A small multi-label image tagger, trained from scratch: batches of 512, 101725 training examples.
Rows from block 9 of a small multi-label image tagger, named by matrix and row number. Rows with one number belong to one neuron. Each number is 500 + 40 x the weight over its row's rms, rounded and kept within 0 to 999. All counts start at 0. Numbers have three digits each.
After each neuron's rows are labels from the 100 images, of 14848, where the neuron reaches its highest value: "responds to" is what is common among them; "peak at" is the part of the image that holds the peak. Only what is clearly more common there than usual is listed. The data: photos with spoken descriptions (Open Images, Localized Narratives). In brackets: how many of the 100, against the usual share in percent.
# fc1: MLP up (model.blocks.9.mlp.fc1.weight, 1280x320), inputs 0-106
# fc2: MLP down (model.blocks.9.mlp.fc2.weight, 320x1280, transposed), outputs 0-106

fc1.729:454545492510464524482586466496520462470538469528584494520499454456470493450467558490385497538517513496501535515466529514480476454563496508549534567506541546496526473521521443467601497502482478487561518514515494508450511524533505470544498533505505490492513559463455439522467491499501533517544523518545433509449439491428483
fc2.729:466472425483471451502528520489493413568571450502451496499521531495531515494505514477543483461461431457462507544466516495513501516506474521478559481539473535494509589501452481489453544527598513543557468529444552500539507474529399536478565485552493445503437441483571536484503447558415459479464559476440478450471473418536488
responds to: text has "people" (44 vs 21.6); text has "sitting" (36 vs 15); text has "table" (30 vs 12.7)
peak at: centre (54 vs 25)

fc1.244:567418524493548573497471520415498454548491536506448519542500540484507480500571532527501451459504469514528505494504560542495509506455474471515478413524507511517504475512512463471408589463470475442514564592522540481420453463560496478398556526480496526544491490511435470489495455531484512550452461539518471503519508445526462
fc2.244:544552454526521455500438502519496487546478412494548450500536486499470592463600459530492555472484549493460441493488533500512471527504509518476444531468439534504563437465479466487474441525549478491557475505437549532574419444425509492563467532456524523457516537516543551562488459432541483475559517435449482553463570516581525
responds to: text has "sitting" (33 vs 15)
peak at: middle right (34 vs 12.5)

fc1.308:511516490500485521529442497521548491553553595451533469538427541443545534598455527494426443516513494480497489514510516548477475442512524460523561460469549555485499571454525518564541474508539536516549528437520546542478455479583507504497490448522480517497552410460500531446513450476496517499485514511533511458506564460455522
fc2.308:466511543510534446441505454464533469560536478529541569459522488537526479451540456476440436478465484485482521461503500479555471493559468512400407543496490563463552454536502492518433520495521435492572467597520509551525430473540448496428561557506517510550489574475443468514500494451538435540459523465455516464510464494487512
responds to: text has "standing" (53 vs 23); text has "wall" (44 vs 19.9)
peak at: middle left (30 vs 12.5)

fc1.609:474523454556577524490586536466533446447495517528441493437492453490481547500567524508428530558501552440487540514518511463569527494479424494470526501475498512481473461471532505495471544556505510403499579441486482525477495480544551519453475543532413488430586515573462482438458522505471519502526485457461528546523518497525542
fc2.609:531463523533483499419474498497519504568490481589466485435544500551487497396420447540463502490454500459520456501587510505480497542527543519525448515467498514554517558498489492452481546422494475556566505546489476482512524545482522398498506541456554543548530480578491492496538560433445546567483506500446517484539505507532485
responds to: text has "sky" (68 vs 24.5)
peak at: centre (65 vs 25)

fc1.4:478531549488554494461504539492491524446585545502479558515525487484441474505506513368462568503507503446482436480500510479522585498514444498539540484477520498507454452508435484630446435486571490482521556488476527538530488484548512421581535514452576496488484512529406456478539447513516469553530525491490511478518516454542521
fc2.4:555469489480458529563482438564454537446444488567455462533566575538521444525550452626528533470484519487518395537516510443564483458412541462516473475459474494527502546486437455429536564392485449539481516495510461512506471453483449492470423580538489574487494528499494507499558493541455479506445490497478490549510483541559439
responds to: text has "sitting" (35 vs 15)
peak at: top centre (42 vs 12.5)

fc1.521:497501550477501502576519557371563467539472490509477564550541496495479476505467511538510492497559498404491517526459524439539434448536532557445491524451549546429521573448492526478473522531530469446488522460524415532555415511478513526424468567498507541467519500570456461545443499554537522497500555561455522474558481488449515
fc2.521:529532429505540599502461464634539497502479545541515502471485461466516505541524510507438598504380458476474491523505507492474444493465526522507547519445581568496508510467465543546521530523460559450495507500522522548506515433461541493547484470566447448473505524525544478483456544443489512498485519452539498495434517457490522
responds to: text has "wearing" (33 vs 12.6)
peak at: centre (50 vs 25)

fc1.182:568482507499409550521533443514542493546478517440458468478492561417545505501536510416507502492513490547523518493509518403493545488531530461524508498553502501490469447442487488505512565494578520473497516548516509495498396479521473461504562534467520462447574481491513520566494484517444501478499506459473561478559493514471492
fc2.182:425472481521493569575569548537496487460475460482453563544509505560487511553454533550455521489451589512527438503509513524459475480579583482455468536444539542522474465559517504456559421508499494441514475506458468480501562404547490507408456511514496513524490433533534421535541564502485477462471493525472437415468555517485497
responds to: text has "woman" (30 vs 9.7)
peak at: centre (66 vs 25)

fc1.298:510586447453534532570476496459526495455507573528556515538485561530430485511518539444490576503513521464536564488525505510490555555396537462463519462458491490508435505544531540549491470475494485502474504444446469584465473551530484469466535479454511568484524487486466456437495495477498465521519541580424495553527441426442518
fc2.298:459540521454508465514452534496453481492528560573524532427526515548500513523515540536555440466506474456504475512519490514548455527495497454487492554483487426505549539521572463437533443541521463500537512505446519468556505468464496531535427546515507562469562542551474510533550595498527521503499485489489522490477529595476523
responds to: text has "man" (30 vs 12)
peak at: top centre (46 vs 12.5)

fc1.486:556508512477502482491466528441474497504543504537480401449518472461520520421562496530512546536525472497529556535551554505576506533464479523531587456548495493507463441464472389489551459514480485508510437494450483552463553407540531440467473469535465494578474551501503478485449528513511539594499497444498503457437546499486476
fc2.486:437458501460534480589464523472444511420464477530559485477529498569520526467511495487506461521481457498492478519509494473545507522538519510388451503461501498557521467477483537436470523468530492531473461503551559474449511606465501521467536536463589473535467536507570569426496578486466437515537550517452491569497496489527451
responds to: text has "people" (47 vs 21.6); text has "table" (41 vs 12.7); text has "sitting" (41 vs 15)
peak at: top centre (37 vs 12.5)

fc1.118:568541439480533513545517526429468514533462523546511528524446539473446439515531544509452440488587489445583516424417502502468476488506524501521504440515531510465487506527529447536546477492539562449567570486453497489502458492529511482473506502575464490501508488434444479431403512582442472578486500616443537519549551532543500
fc2.118:463493508498481500508455501481460484524605519511522548523509530528475592470547619533477557532548551501482516492541520581575445453545456503524464551494557538504505449492535574533554490510519464544379470422539517476559507542475443489513547559449535451549511578480476456567522526588503505518530475461507483505452512533461446
responds to: text has "road" (27 vs 7.9); text has "building" (25 vs 8.5)
peak at: bottom centre (43 vs 12.5)

fc1.490:475503526519472523502490474447464501571534554505523487472519480504477489467456471491491536513527426489549498468490503501426493477451488407472501442453488492476538442478448544510458485543475490549595579512545489553507499517498524480489510517439457493453478405544519427539487503484498547462541494534510476514429533463500475
fc2.490:524567516432470494467504493535494544496460451446488540549515470494384529489442543513537546467495497530507501505466472477507532550467433437526507437514455455489456566509567447509524489523458465504504440526483517527498573502451491513522460518466437464461548522504499488540538501511495503486507515515524467410533576552554486
responds to: text has "wall" (46 vs 19.9); text has "black" (25 vs 9.6)
peak at: middle right (42 vs 12.5); middle left (30 vs 12.5)

fc1.313:479576452526493487599481537425507458547512498508424493471467551421420515541550560491512499487550495453535477475444502494607529482442514482505490399474551510445470522443509500493464503479465533450509439479525515569463494522489468518486487512548503492490528435521551466453407463453514486489514519451470432506464573536522489
fc2.313:480514423477479472439561455543442544496527528495533411529541498513480505498440534516436520449472539504421494488587510536507565426507506455505486474462511515477492514526477491536511539457456517486508542445447553432445541514506533476531566517526616484454518538524496576498508468490477551534521484514460548545509511530509568
responds to: text has "sky" (55 vs 24.5); text has "water" (36 vs 7.7)
peak at: centre (69 vs 25)

fc1.306:476549485477515528498636497503491482486510480484501453540472535419519420448482542511525483526535477516530513475512586461559491448462502485549559444524478574465447536469582474503577542542532522442540436465557511463483496536537472456493534496497474521520489501508507468481499515528479506479527541547525567420442547448492494
fc2.306:523498546511536525488467445491548525488501442520452564545597547464489484479471461533533481552573531498540463462498489491481441474499548540461439595566499470469497486533545460467511527555480527439526491503478468447492485471495466500484484478480489575474519560551464534573499524510504517478515461504520500476486516536444499
responds to: text has "man" (45 vs 12); text has "holding" (35 vs 16.1); text has "wearing" (31 vs 12.6)
peak at: centre (82 vs 25)

fc1.417:469480473496601474502548536463500518570521486442483532469516506541513436541535490471475535511582415404536490552565505550511553471427522490514516516513537486501473456481537530537523610441423541508509520459563507513551456536532514407446490475486457494461488503539518503509483496501474439525437502495544581525498510495490445
fc2.417:599571480538440477522473489554501444509481538489498520494531485522565485525443492540522468476501561513471455498536542481440474537446431447533553483489571531568507505504559493561498497503533555511459543520512560535483445427461509506386539485507518483573519531526522567504529513443504384497469405525525513466466406470524427
responds to: text has "wall" (43 vs 19.9)
peak at: top centre (54 vs 12.5)

fc1.56:515509506498555532460533560511480487480563493391477456510422481505450477471550528508431540463496469508469473502533469392496531486544491551579507454476525548472440496443560489456511522505446553501479468515532451535468477517543528523508485466521454448505551481515502512490493385478524489510525499419520508449409531459537488
fc2.56:576480454480452541484560508520506478522514475538568452503443512482564537497481558496551496461490533551507479433475512466465462514461508505484503500486506453429523480536565474541540481470507536443492542535469493465410472447469457535460514518527502494465452494506438461511482470501554464580531385510516514529490562404453486
responds to: text has "people" (48 vs 21.6); text has "lights" (33 vs 7.6); text has "buildings" (30 vs 11.1); text has "poles" (27 vs 6.1)
peak at: centre (51 vs 25)

fc1.446:536498497503536538544571573552520466548534509495459503461434536433469519423529450466442488507508403514548482492510491497468530477495506588454546546487536546524514445390528478511508515561535494503555485445531528533475396503504421453437467482507508523455518472482470497548446507517480480512463487481412543475506489466440508
fc2.446:503505487479509455474489494477513574541454485464488546482638543483529536446440453463500473476557511492522448465572477512467485466567521466533516555480498491477501421538516521476606509513567446472473588506416487474532567491431598487405469512500486507528541562543469585471525469405537525502512458515497511466458547524461557
responds to: text has "food" (42 vs 3.1); text has "plate" (32 vs 2)
peak at: centre (63 vs 25)

fc1.341:496542482497469532480541519516567482522498491525453448580484505475561489459435532521475427442552501555517510538430568436467530457488520480542472496542502500497549487497414421419434554543506442530606545553519534595499488418526491511512526536552467474542460498497514513473521424584497492505475509556467520556415564505461454
fc2.341:425507456510419446474433465469449509525543486512467527506488526540478536442454477486530526457508507491437482513484491517515532494458464511594479490448517494532496471508420503488590536551602501556525551515544488486533494533509553447402446499507512454530494507485443548485563466529493530475486536525528509488515520465493495
responds to: text has "standing" (47 vs 23); text has "playing" (39 vs 3.5); text has "front" (34 vs 11.2); text has "man" (33 vs 12)
peak at: centre (68 vs 25)

fc1.19:501592487475548519498508574496496475563553555457502470482571439497430489570450550426452502486564486456523536538425490491532479505414507511504549472563487461440522570471559470490437502529555508493497510520507398601505524449545524545579481525538489535459516477495496424487479426504497425517491498491455509531512551513522445
fc2.19:574527477464486435541509469527476459495485540543510444449490507485413534552520513504460497475514513507494504517544514518551454476455465458532507500524533488486490553414463504554464517453525500508523479465449531547429520478541531527451522509515477540538461414491536454509525533552491512493458445492520493527442561477460512
responds to: text has "sky" (63 vs 24.5); text has "buildings" (51 vs 11.1)
peak at: centre (54 vs 25)

fc1.664:534500523505534531474496517384528486497556525476466508515502541461438472517513456545498512505587538475503551463480567406594516488567475484485445491441503497469462467491481484515447560457504537432473551490490456555554449499527475511495428561419480543460588492469432406498470534575501499487500591545512535467501441547476470
fc2.664:527546534572515486542487461556582506519611502520477572493447429497443481545534534499547533485494516527534500511496475575380416455433475478537554509499546579508507463467519511595459544484587475507496476560519516449535510524475479516503477434558516492489512478426425466505467494498466473503507444451604501530379501535482532
responds to: text has "wearing" (39 vs 12.6); text has "woman" (32 vs 9.7)
peak at: centre (78 vs 25)

fc1.692:449499466581470561525542502513501469461529456455500514530528447482482499467518486527550448521566461517438540491488539544538613543439478458520461496528397526515514397476534503485474509430492522535512476553518529525562544462538469509485529483507481508515587504485512449459545514553464506459464577511502562511498497466527505
fc2.692:534481452535470490489449558475520407564522446506558500390429448592514563499530520509494423545422496483488547497492530485513478556465494540547543480462527501478512509489449541499496519530534534440541515530452550483490439502437488435423535505506487454462530436469480537477441444490460512547510556500481511511520425463490466
responds to: text has "woman" (31 vs 9.7)
peak at: centre (54 vs 25)

fc1.644:499533493477524556472551479471495511514462562447508544572470578478521489570519511484481420518511556522556548494543513494532463477564483498477550448509498477471515489504544455563526470497494528497524559484515494491453464454545503500526519575500468481466459475535488420454488554482465495394524491484487478574465498439527501
fc2.644:517488515481585501536498536478544458482519528567493543382455442565453526511534571542448558528494509465421463530546531526546545482514494540471495527477437527537504452477501518565488470478464521511472507509486487495482503475470469525522475511549587504456472455489512517506473466458575577524522474461506499488477513505559543
responds to: text has "wearing" (35 vs 12.6)
peak at: middle right (30 vs 12.5)

fc1.492:530581475494576481521533470459542487555478545511505497460480435489485556499470482510489438530557504447572525452565433453550475459553514526486562501477545512419531542512524434536552513567551437500540490548454428502443462485515557536466497572522464486552500494475504465462481469508437470451498476503385530479529485498515417
fc2.492:500491424492437514486468541428422473524516556449456510516452460502484514459526511585521505427460523455469504555552505524494487497457533536495491526476514487496506524505485498440552466520488455544526487568433563452562543500518460489517471547514387438613495525468490503564522460431476532586496503544531500449493501447438514
responds to: text has "sky" (54 vs 24.5); text has "buildings" (36 vs 11.1); text has "road" (33 vs 7.9)
peak at: bottom right (30 vs 6.2)

fc1.577:511543524559484506534533551522480445566489536504569515544472524416494530493549404454505476496512466485577515515515529542550443452546521559485483486519547442483465499545570506489499507527464497511491413466621503545495431522444458485468478462479518521412486502460398491490459486455542460537476538512497478486526549480502494
fc2.577:544464495521422468498485524454428519473456501499508531530548454546482550567486498491488496514473513424459571471448520476519526541481438501449519548506511515471513410461443501554402458505520481582481503586512502513491524588459552492565501437498562467520524487464490519515478453450555485577505488574485522554547509588573508
responds to: text has "road" (26 vs 7.9)
peak at: centre (57 vs 25)

fc1.385:406490539546553515519544525535525489492526509558515447455562532498485498499563511513456446468464497512513436408493500460554479471502538515492532486472569512445428421476504478466516459501473465458450516559509433488520440477531535492472501541535485551530515518508429448524527469566424501563438469414487565495447615475517532
fc2.385:515515491548476551491518534446550441523582483489495450573441513467494489463448506489541400533553531478495460497564554462512546491478490552535507464485538516491443516505493496451493486508413464473511409563511506501527509506525492537444466497533509441539445504428515493531477422533414552543547528582509508457515525515490473
responds to: text has "road" (27 vs 7.9)
peak at: bottom centre (34 vs 12.5)

fc1.0:499526434556508474565467501441507479481532522441516448519560524494429540512446509454489520464514491488528496468606511534517480537547489461567555467500476544540453497491546483529528503441521502418514456541471569533488534502559534485527500463511454430512561487482455492547491476498491495552511563532430497505479520423585468
fc2.0:565465448492413545452416504560443482472499455481483538496510453544530514520494471499502547522541582553425492547442544518454520452520505546544442501508488456523416487520502584522504485516510523607486518448468467532502471513567509450437455407523541495541498458438514504442533494447533533487441508438515505535519528535515497
responds to: text has "road" (28 vs 7.9)
peak at: centre (64 vs 25)

fc1.527:489478474470474497523495513545585504535506546531537521472534512478519544533478485448563492491466538534500563493474545503486541495458453485468437573547489484568440488484482510551512478495525426444569542500503469533456474586461485437487482480489492502474409506460473468463532535548508489414472504576471448521517548461537503
fc2.527:506512552487442437535492481481418475509551471468483518465533476488505539468491449471462517483522524467419521578517504516486434454537514470495472589543383442485534524476546487486493515503493489557455522550500515470550477445501475470514513601460559461591509429528621514525538447457514436513568421488481567546581491470448556
responds to: text has "sitting" (46 vs 15); text has "wall" (44 vs 19.9); text has "table" (39 vs 12.7); text has "chairs" (27 vs 6.7)
peak at: bottom centre (41 vs 12.5)

fc1.571:525462508521505527584575477460472463523484515452426535501493474424457491515525520447478517511534472514498515534549563503569531496539588535536532513503517562500438533450482526486557541489489477455499470512456474486528483475560494428514557546487455548457469529545501462560507566524456429560553462453519552442483546498493478
fc2.571:517519571483542504514514476518506465459513481580419542548562584496508427446498457498510520504525523500552421471513488508556419471537544546516433573579538426529452519534546448391472544459485475465517525490521499531514433483513523461467460412448540525494498541512493458550486506490528532472503442501466462461496538474513584
responds to: text has "man" (35 vs 12); text has "wearing" (35 vs 12.6); text has "smiling" (27 vs 3.9)
peak at: centre (58 vs 25)

fc1.301:565499506458564522522587562514566428518485533566516526529509525535476511511420551509455475520482518505526475483428539477497457520562519573428477469483471482449537489460518455568498461594502540460520485451531444535466473473525551438465474551497541474432532449458447450572488441502442503461418497484486458445505494513496468
fc2.301:523514549536580486503534526567437512554472532504493460484483479474486533543525552502428600451465576488501445448473496468477498532508517500544541495450450455532517530475565575555443470453536564533454496529482519525507491481547547470456419559471463526454478479481483519448557464509521466488560482487575435466489419508495493
responds to: text has "sky" (65 vs 24.5); text has "trees" (55 vs 27); text has "standing" (50 vs 23); text has "wearing" (31 vs 12.6)
peak at: centre (74 vs 25)

fc1.587:498487469507521472525462503531469466474463558421498475526520529432457482460450429517457531475555503440472501511521601488570515582445558511511507507560432497416485561485473493579456550475509517541489491473519511446493502492507468429541559508545475513505440571441508478451581497501491475507504520498552533585481413515585467
fc2.587:469491464489445467491523463469463413494453509557547531451413621547454489472526508461525512493540463440570476532523474476540513512549608499536571552520518497505522431472522484500587407478549546573570463512517509548508479465487538450491463464483457485503500510476586530531514577492491497489510451518446507550510548515562514
responds to: text has "two" (28 vs 11.2)
peak at: middle right (37 vs 12.5)

fc1.347:548496500558512529571564553504536483479483480494465589534534515423510537540481484422560440531514493494484541500513520499541529463524442581544510542504480521423495540458499486530516458562554444533559471529548550544421524477568430483490542510518545490450458530511490506515457482500439465505438530475467540430540482486516526
fc2.347:474522553469557533549540468535527585488479428527416512455476432494549439542515534451487526515502496503493538541596496586496539422526506496539556527504479547506492488500549540542499494514497502449516489516510546542466558484512496473486493398484478457474518451546493519453459527522420539408562507471478561475440463503505478
responds to: text has "sky" (89 vs 24.5); text has "trees" (77 vs 27)
peak at: middle right (30 vs 12.5)

fc1.608:590494475527546538526514477454473402447534516417457448558442449435510550469574495417508536543497512540534527507573506414425547458498506520470510532501461501535510505341498516466483529514584497499494490432505572525543453423478452474508532513531562567463496530531490438528509501498450469526583523495463488549476508500506499
fc2.608:515475495470434473585458517489440501484487517458519600515499415542453504509538463498464506504506485466544529526457484485515519520546510489498515554508593456491389503477528543475609440467468474495441521470508534547540453492467546438468526445494541504571569479457514517469507502468558477474529417554467512502406563527501538
responds to: text has "food" (62 vs 3.1); text has "plate" (44 vs 2); text has "bowl" (32 vs 1.2)
peak at: centre (82 vs 25)

fc1.574:443568429516523524557487569483503469556569530514439540472531497511425526545468562516483436518573483441480531523457509432588467417522460543502558517534461567442508520509513469425586443493524525427466462505511475546479516490531448494448500547457481492498551493494488453520464528510486401484484539484508508483558530496528485
fc2.574:522500562453510470508498470513491465512454541542493586564491485514515559562524532475546566448510570442496436452473417521499428475440531486501454540515541439481507515496457531436479573552452472501475499460519464480482434489443484493524533392553517531490477525494468511524483446507564506516583497502585518487471497528390519
responds to: text has "wearing" (49 vs 12.6); text has "man" (43 vs 12); text has "black" (28 vs 9.6)
peak at: centre (73 vs 25)

fc1.40:448621519540511494539587539428519475604513560448547521530539481447483492495477517511406470499488441466464468523515540446478466448591499491507523502554477547508498493528538528471520466508475580518516461556497457545474489464509508509423488535539486448539526450511505469565519507530560453495473559484498489445486517501539492
fc2.40:436428541489537546519529493448458559570515522508555523452538513456529528552565536469432555482452502545510471583481565468562512504541547489476524506412515502538543578484455583548535464556515482512518482505535520526461499473495580498446476535451497499536518520507544545465511506450523489499529508404517473463476470464498432
responds to: text has "standing" (64 vs 23); text has "wall" (48 vs 19.9); text has "wearing" (42 vs 12.6); text has "two" (32 vs 11.2)
peak at: centre (81 vs 25)

fc1.233:548512490539434497491506485518569475549519521498511493527433542545452491525484513546514474600450526429456496489540532461503492459457592482582481487555536465485418469447507487566502558473418475521492539466504544499487469515520509474447515517506584576498526505526473466466505493545508460546502523521541552480477520463443516
fc2.233:557457497539490493522515492473460488430542468505518569502547538440525490519509484505501437487513570551562455506498440494505479539558514546530552503469481450513524537490524479523462513495565550489530522494481499508473523413475568450467473485456488515415425484520512517477513504447560492465572502515517353555457523486539562
responds to: text has "woman" (38 vs 9.7)
peak at: bottom centre (32 vs 12.5)

fc1.89:470480506527487523601535611435485460479501466522479586480499520526464409547546533448458519509522504426504541510549499525496519513492507479500504567569454545472495467522535557559457464458490512428495478536505493536480511508466521460536459472525556527493455525497471463493443532550542462458447536530506460451521552428512462
fc2.89:456458449417489497509489524602531540589479389493526459504520545521522519473570496439572510457507472562522459536467509467474533480524533442463485513478507506506506484488497468508568529519518473523477519569522544537615430501520501491439480424530485469531518528519550522503508502499534555446465520489459558451455505533536469
responds to: text has "wearing" (35 vs 12.6)
peak at: bottom centre (64 vs 12.5)

fc1.253:538518467482535567543510473533559416516528492428444470464457558422519454462507555538535508479498513453491516501507512462543508514491460504539524453553523497510490510490478443475465518480465547477543439382515515541488383438562487418524491532503428395485464481489542504495521437520449507494566560565444508549487556403544484
fc2.253:503492544469501498504441539529478473490486414510442500551443492523450516555559522624532505486519545463524548461519447518515532543461474500507502505534510478500440582513550541479474506533504533544401478498409534529551460461518516490456536504524479476554495491512569506402535526472533524516451410547535492425449459420506511
responds to: text has "sitting" (77 vs 15); text has "table" (76 vs 12.7); text has "people" (71 vs 21.6); text has "chairs" (41 vs 6.7)
peak at: centre (90 vs 25)

fc1.367:553492425471444520530588502504472528531634486503435497556567503457491512412493492471491551462514438515534499484558467478435476455571478587543494517519432543517417443450545464469526487590492512469485509507484575524482402445421448526448478568437511481484439531474411558576491531479491457446549520523439522480529486476537522
fc2.367:494486462460455474528447505580532530468498541523477519451517488591522415484524458426502531545508500471490484514470493567452593508516478445516570516465529453504475520558564536479559517416456510442412492485534494507514480509445532462481457557498489430535523515502481541429490478494524546465515418561465488528481583554406528
responds to: text has "food" (45 vs 3.1); text has "plate" (28 vs 2)
peak at: centre (64 vs 25)

fc1.148:519518458518469465534542571443523443497547527488461445495471468521474505499472561500503521519438521393436528454502483481563506467356527536483547511495501516509501530532516522459450528453484514538490463460518459481509487440482468518487505523547484514510482451540492465518476530624504500519446511492514536456529498443512405
fc2.148:493497488509533542524480456514434535478464541572480501478459603578515528497440497500501455505498477522528510473394437509606534463557554471560511494534575463498448577510443455472525498593437556505485502499549524515459472508494471588475439434515534515508532543483468546502554492520497553419536488480457546471495431490432403
responds to: text has "woman" (29 vs 9.7)
peak at: centre (50 vs 25)

fc1.197:549527553497495566495596499592461484461508551510522471539493405434508450546505511437405457445561501367475556484525595518504505499473508555598492512570486485494518478474577447453457553482468494509515509467536446638511442438548435478505493500568483380511447557486481513513514475535491472550458498535524520535490476519516534
fc2.197:475497457509497465560548447529535509472442503489500465487492451584476507500457493556514514537455452463465560518498494377521476448495505455517522469584469483569434541482483536452500464552454518503463522538430432503507462482544521485504571450534522481559503408468627475537545509533486515403452417577476546432481516515556508
responds to: text has "sitting" (74 vs 15); text has "people" (68 vs 21.6); text has "wall" (53 vs 19.9); text has "table" (52 vs 12.7)
peak at: centre (63 vs 25)

fc1.383:565483532568502536559497493452522492465541527439493479458500490522473491518492509412455509495521506501544495496569492467453449541479514510571538467531638452491529521463432507515446509473555533532551490533449467501453442539486540476501496503466491491516455483466454508485413470448415480518582530473489488552516536529493495
fc2.383:508486446489473478515504584465520501518521542561515528539454524497475543482523551487535497540492571526493484444489488485500542520536509517497477500475498573557457539471501547502515492477490540467428537489593481479515510500519410527502540491458523542461449520490451519625474495528502501463563534471556450471524465457459499
responds to: text has "sky" (56 vs 24.5)
peak at: middle right (30 vs 12.5)

fc1.669:577431489550437472527463568431552468468513523493413483506468547503462518491496502500511523516527543419473515526550549440522586484535589476535481599477481535530474450480460521578458546470503520446508552482497499506438408529540480435439493526559570530456539465542469440550474511502526502439562490477473560431537459498513464
fc2.669:522463529535532526517507490521462498525515464505495447492457478554476560510568493506489457523471479492471500492489513549491489541454513497603513498445566509516535486476478492450516532441510455516541435519452493497516542518505521495485511491547472510571518465456497489500505459497449425510478429498562468519490524495540505
responds to: text has "woman" (43 vs 9.7); text has "wearing" (35 vs 12.6)
peak at: centre (51 vs 25); bottom centre (38 vs 12.5)

fc1.342:556508504509544558470576536456527505514480524473530484498504494517551536493449559461437524492503493475542506535542488542497537520491560459578558500510433460510534513457591536477481555534527507523553526433505507576475485569564492486535517521525477456511443547470498493479532572410515450550453452440543492496486557482501547
fc2.342:538428560489523433477504524562533544505544544431483433523560493485526444467555461518501490444537562467514480452518522476490466562475497538533463478471494480582476494407523473463496531493505557585494499594429499516428538546509507456552483420509495444506532420474521511490512466462474501454521481550391482533546487472557496
responds to: text has "sitting" (43 vs 15); text has "table" (33 vs 12.7)
peak at: centre (61 vs 25)

fc1.658:482541479505498540461468485467446529508523523504532445531473607448452467475439478535476504478508533508506527490571628438453507477543501453531477548585466503497503505497512497474507549498477526504487489498493449527461476469495448529508556472432502492513493474509510472481516468532502531555540544501442617496428517510487472
fc2.658:516545569558458500527544486503493481447548479556429533500518476510535549484437501527489445455529553473506484485520463609435456438491457469431433532487498458506494481532457405504422584504537494547470464493504543487485572500504430517478471488506536533509462540460471570557516489499511501536590408472579451501475443509454543
responds to: text has "wearing" (41 vs 12.6); text has "holding" (39 vs 16.1); text has "man" (34 vs 12)
peak at: centre (86 vs 25)

fc1.710:535495460498478508575535500534510426494539517517477413519505554514449491424511505453457530541522573551506517547515576479508454538533532458566515449528502489494413448440483517502467507513517507513499449439515524527444531493505530395542431443539433510485454386448472478459494430463481487525513542534502520465517523535556506
fc2.710:488514498500507520467452498472455513528534522546531512489470551530495456464499575480463495502493518579503477485517503501447472545534549522548521509537476467520539488482476485553512483509608543505535505561473540460544477492497524430551479464457444503491490443501485559500502474448437482512619436522577450537495421436532515
responds to: text has "road" (36 vs 7.9); text has "cars" (33 vs 2.2)
peak at: centre (73 vs 25)

fc1.718:533559456459530567533520584486529423626498512509472478514489554494426534520441527555461485573497505504526478480510515446444466488534524562468524470528524465492494486541523402529527460472576517457535501574483504472489536505494463567478416503524483514453522460473512437496412406500461514458549553465475479474487538547538421
fc2.718:447464450495487469531516483488502492463496507472525459532504440450520557440574569480538514456468482477441498516517568454547535500436506544510579477446502582512555449470503604504504547443539433534490512572523492530508436424438469533471503540536486466518504566466446522536521520443576464503497512438540470452468499506466461
responds to: text has "people" (48 vs 21.6); text has "standing" (48 vs 23)
peak at: centre (59 vs 25)

fc1.315:451520466514529504547538554479478484486568520519525520466575488534434497565496502476446424461564499467496536511542480526544498517541496504487495535518452480528468448542514487555416491483459455420494408529480465479497512545515534481523463431508492525517486492510465377510480468529510500454405576451432446446514512454569499
fc2.315:478512450427479519515524495558524469577518512514525499550512524449517525504499507519508487379499478549506465529504602414437548504483528538444489550445495522519539447537513502547573492458528537522496537485581594485490469485550460505438526465494556505490540505452538448522510563437467430458502530487494513535460514531425460
responds to: text has "standing" (62 vs 23); text has "wall" (44 vs 19.9); text has "woman" (26 vs 9.7)
peak at: bottom centre (33 vs 12.5)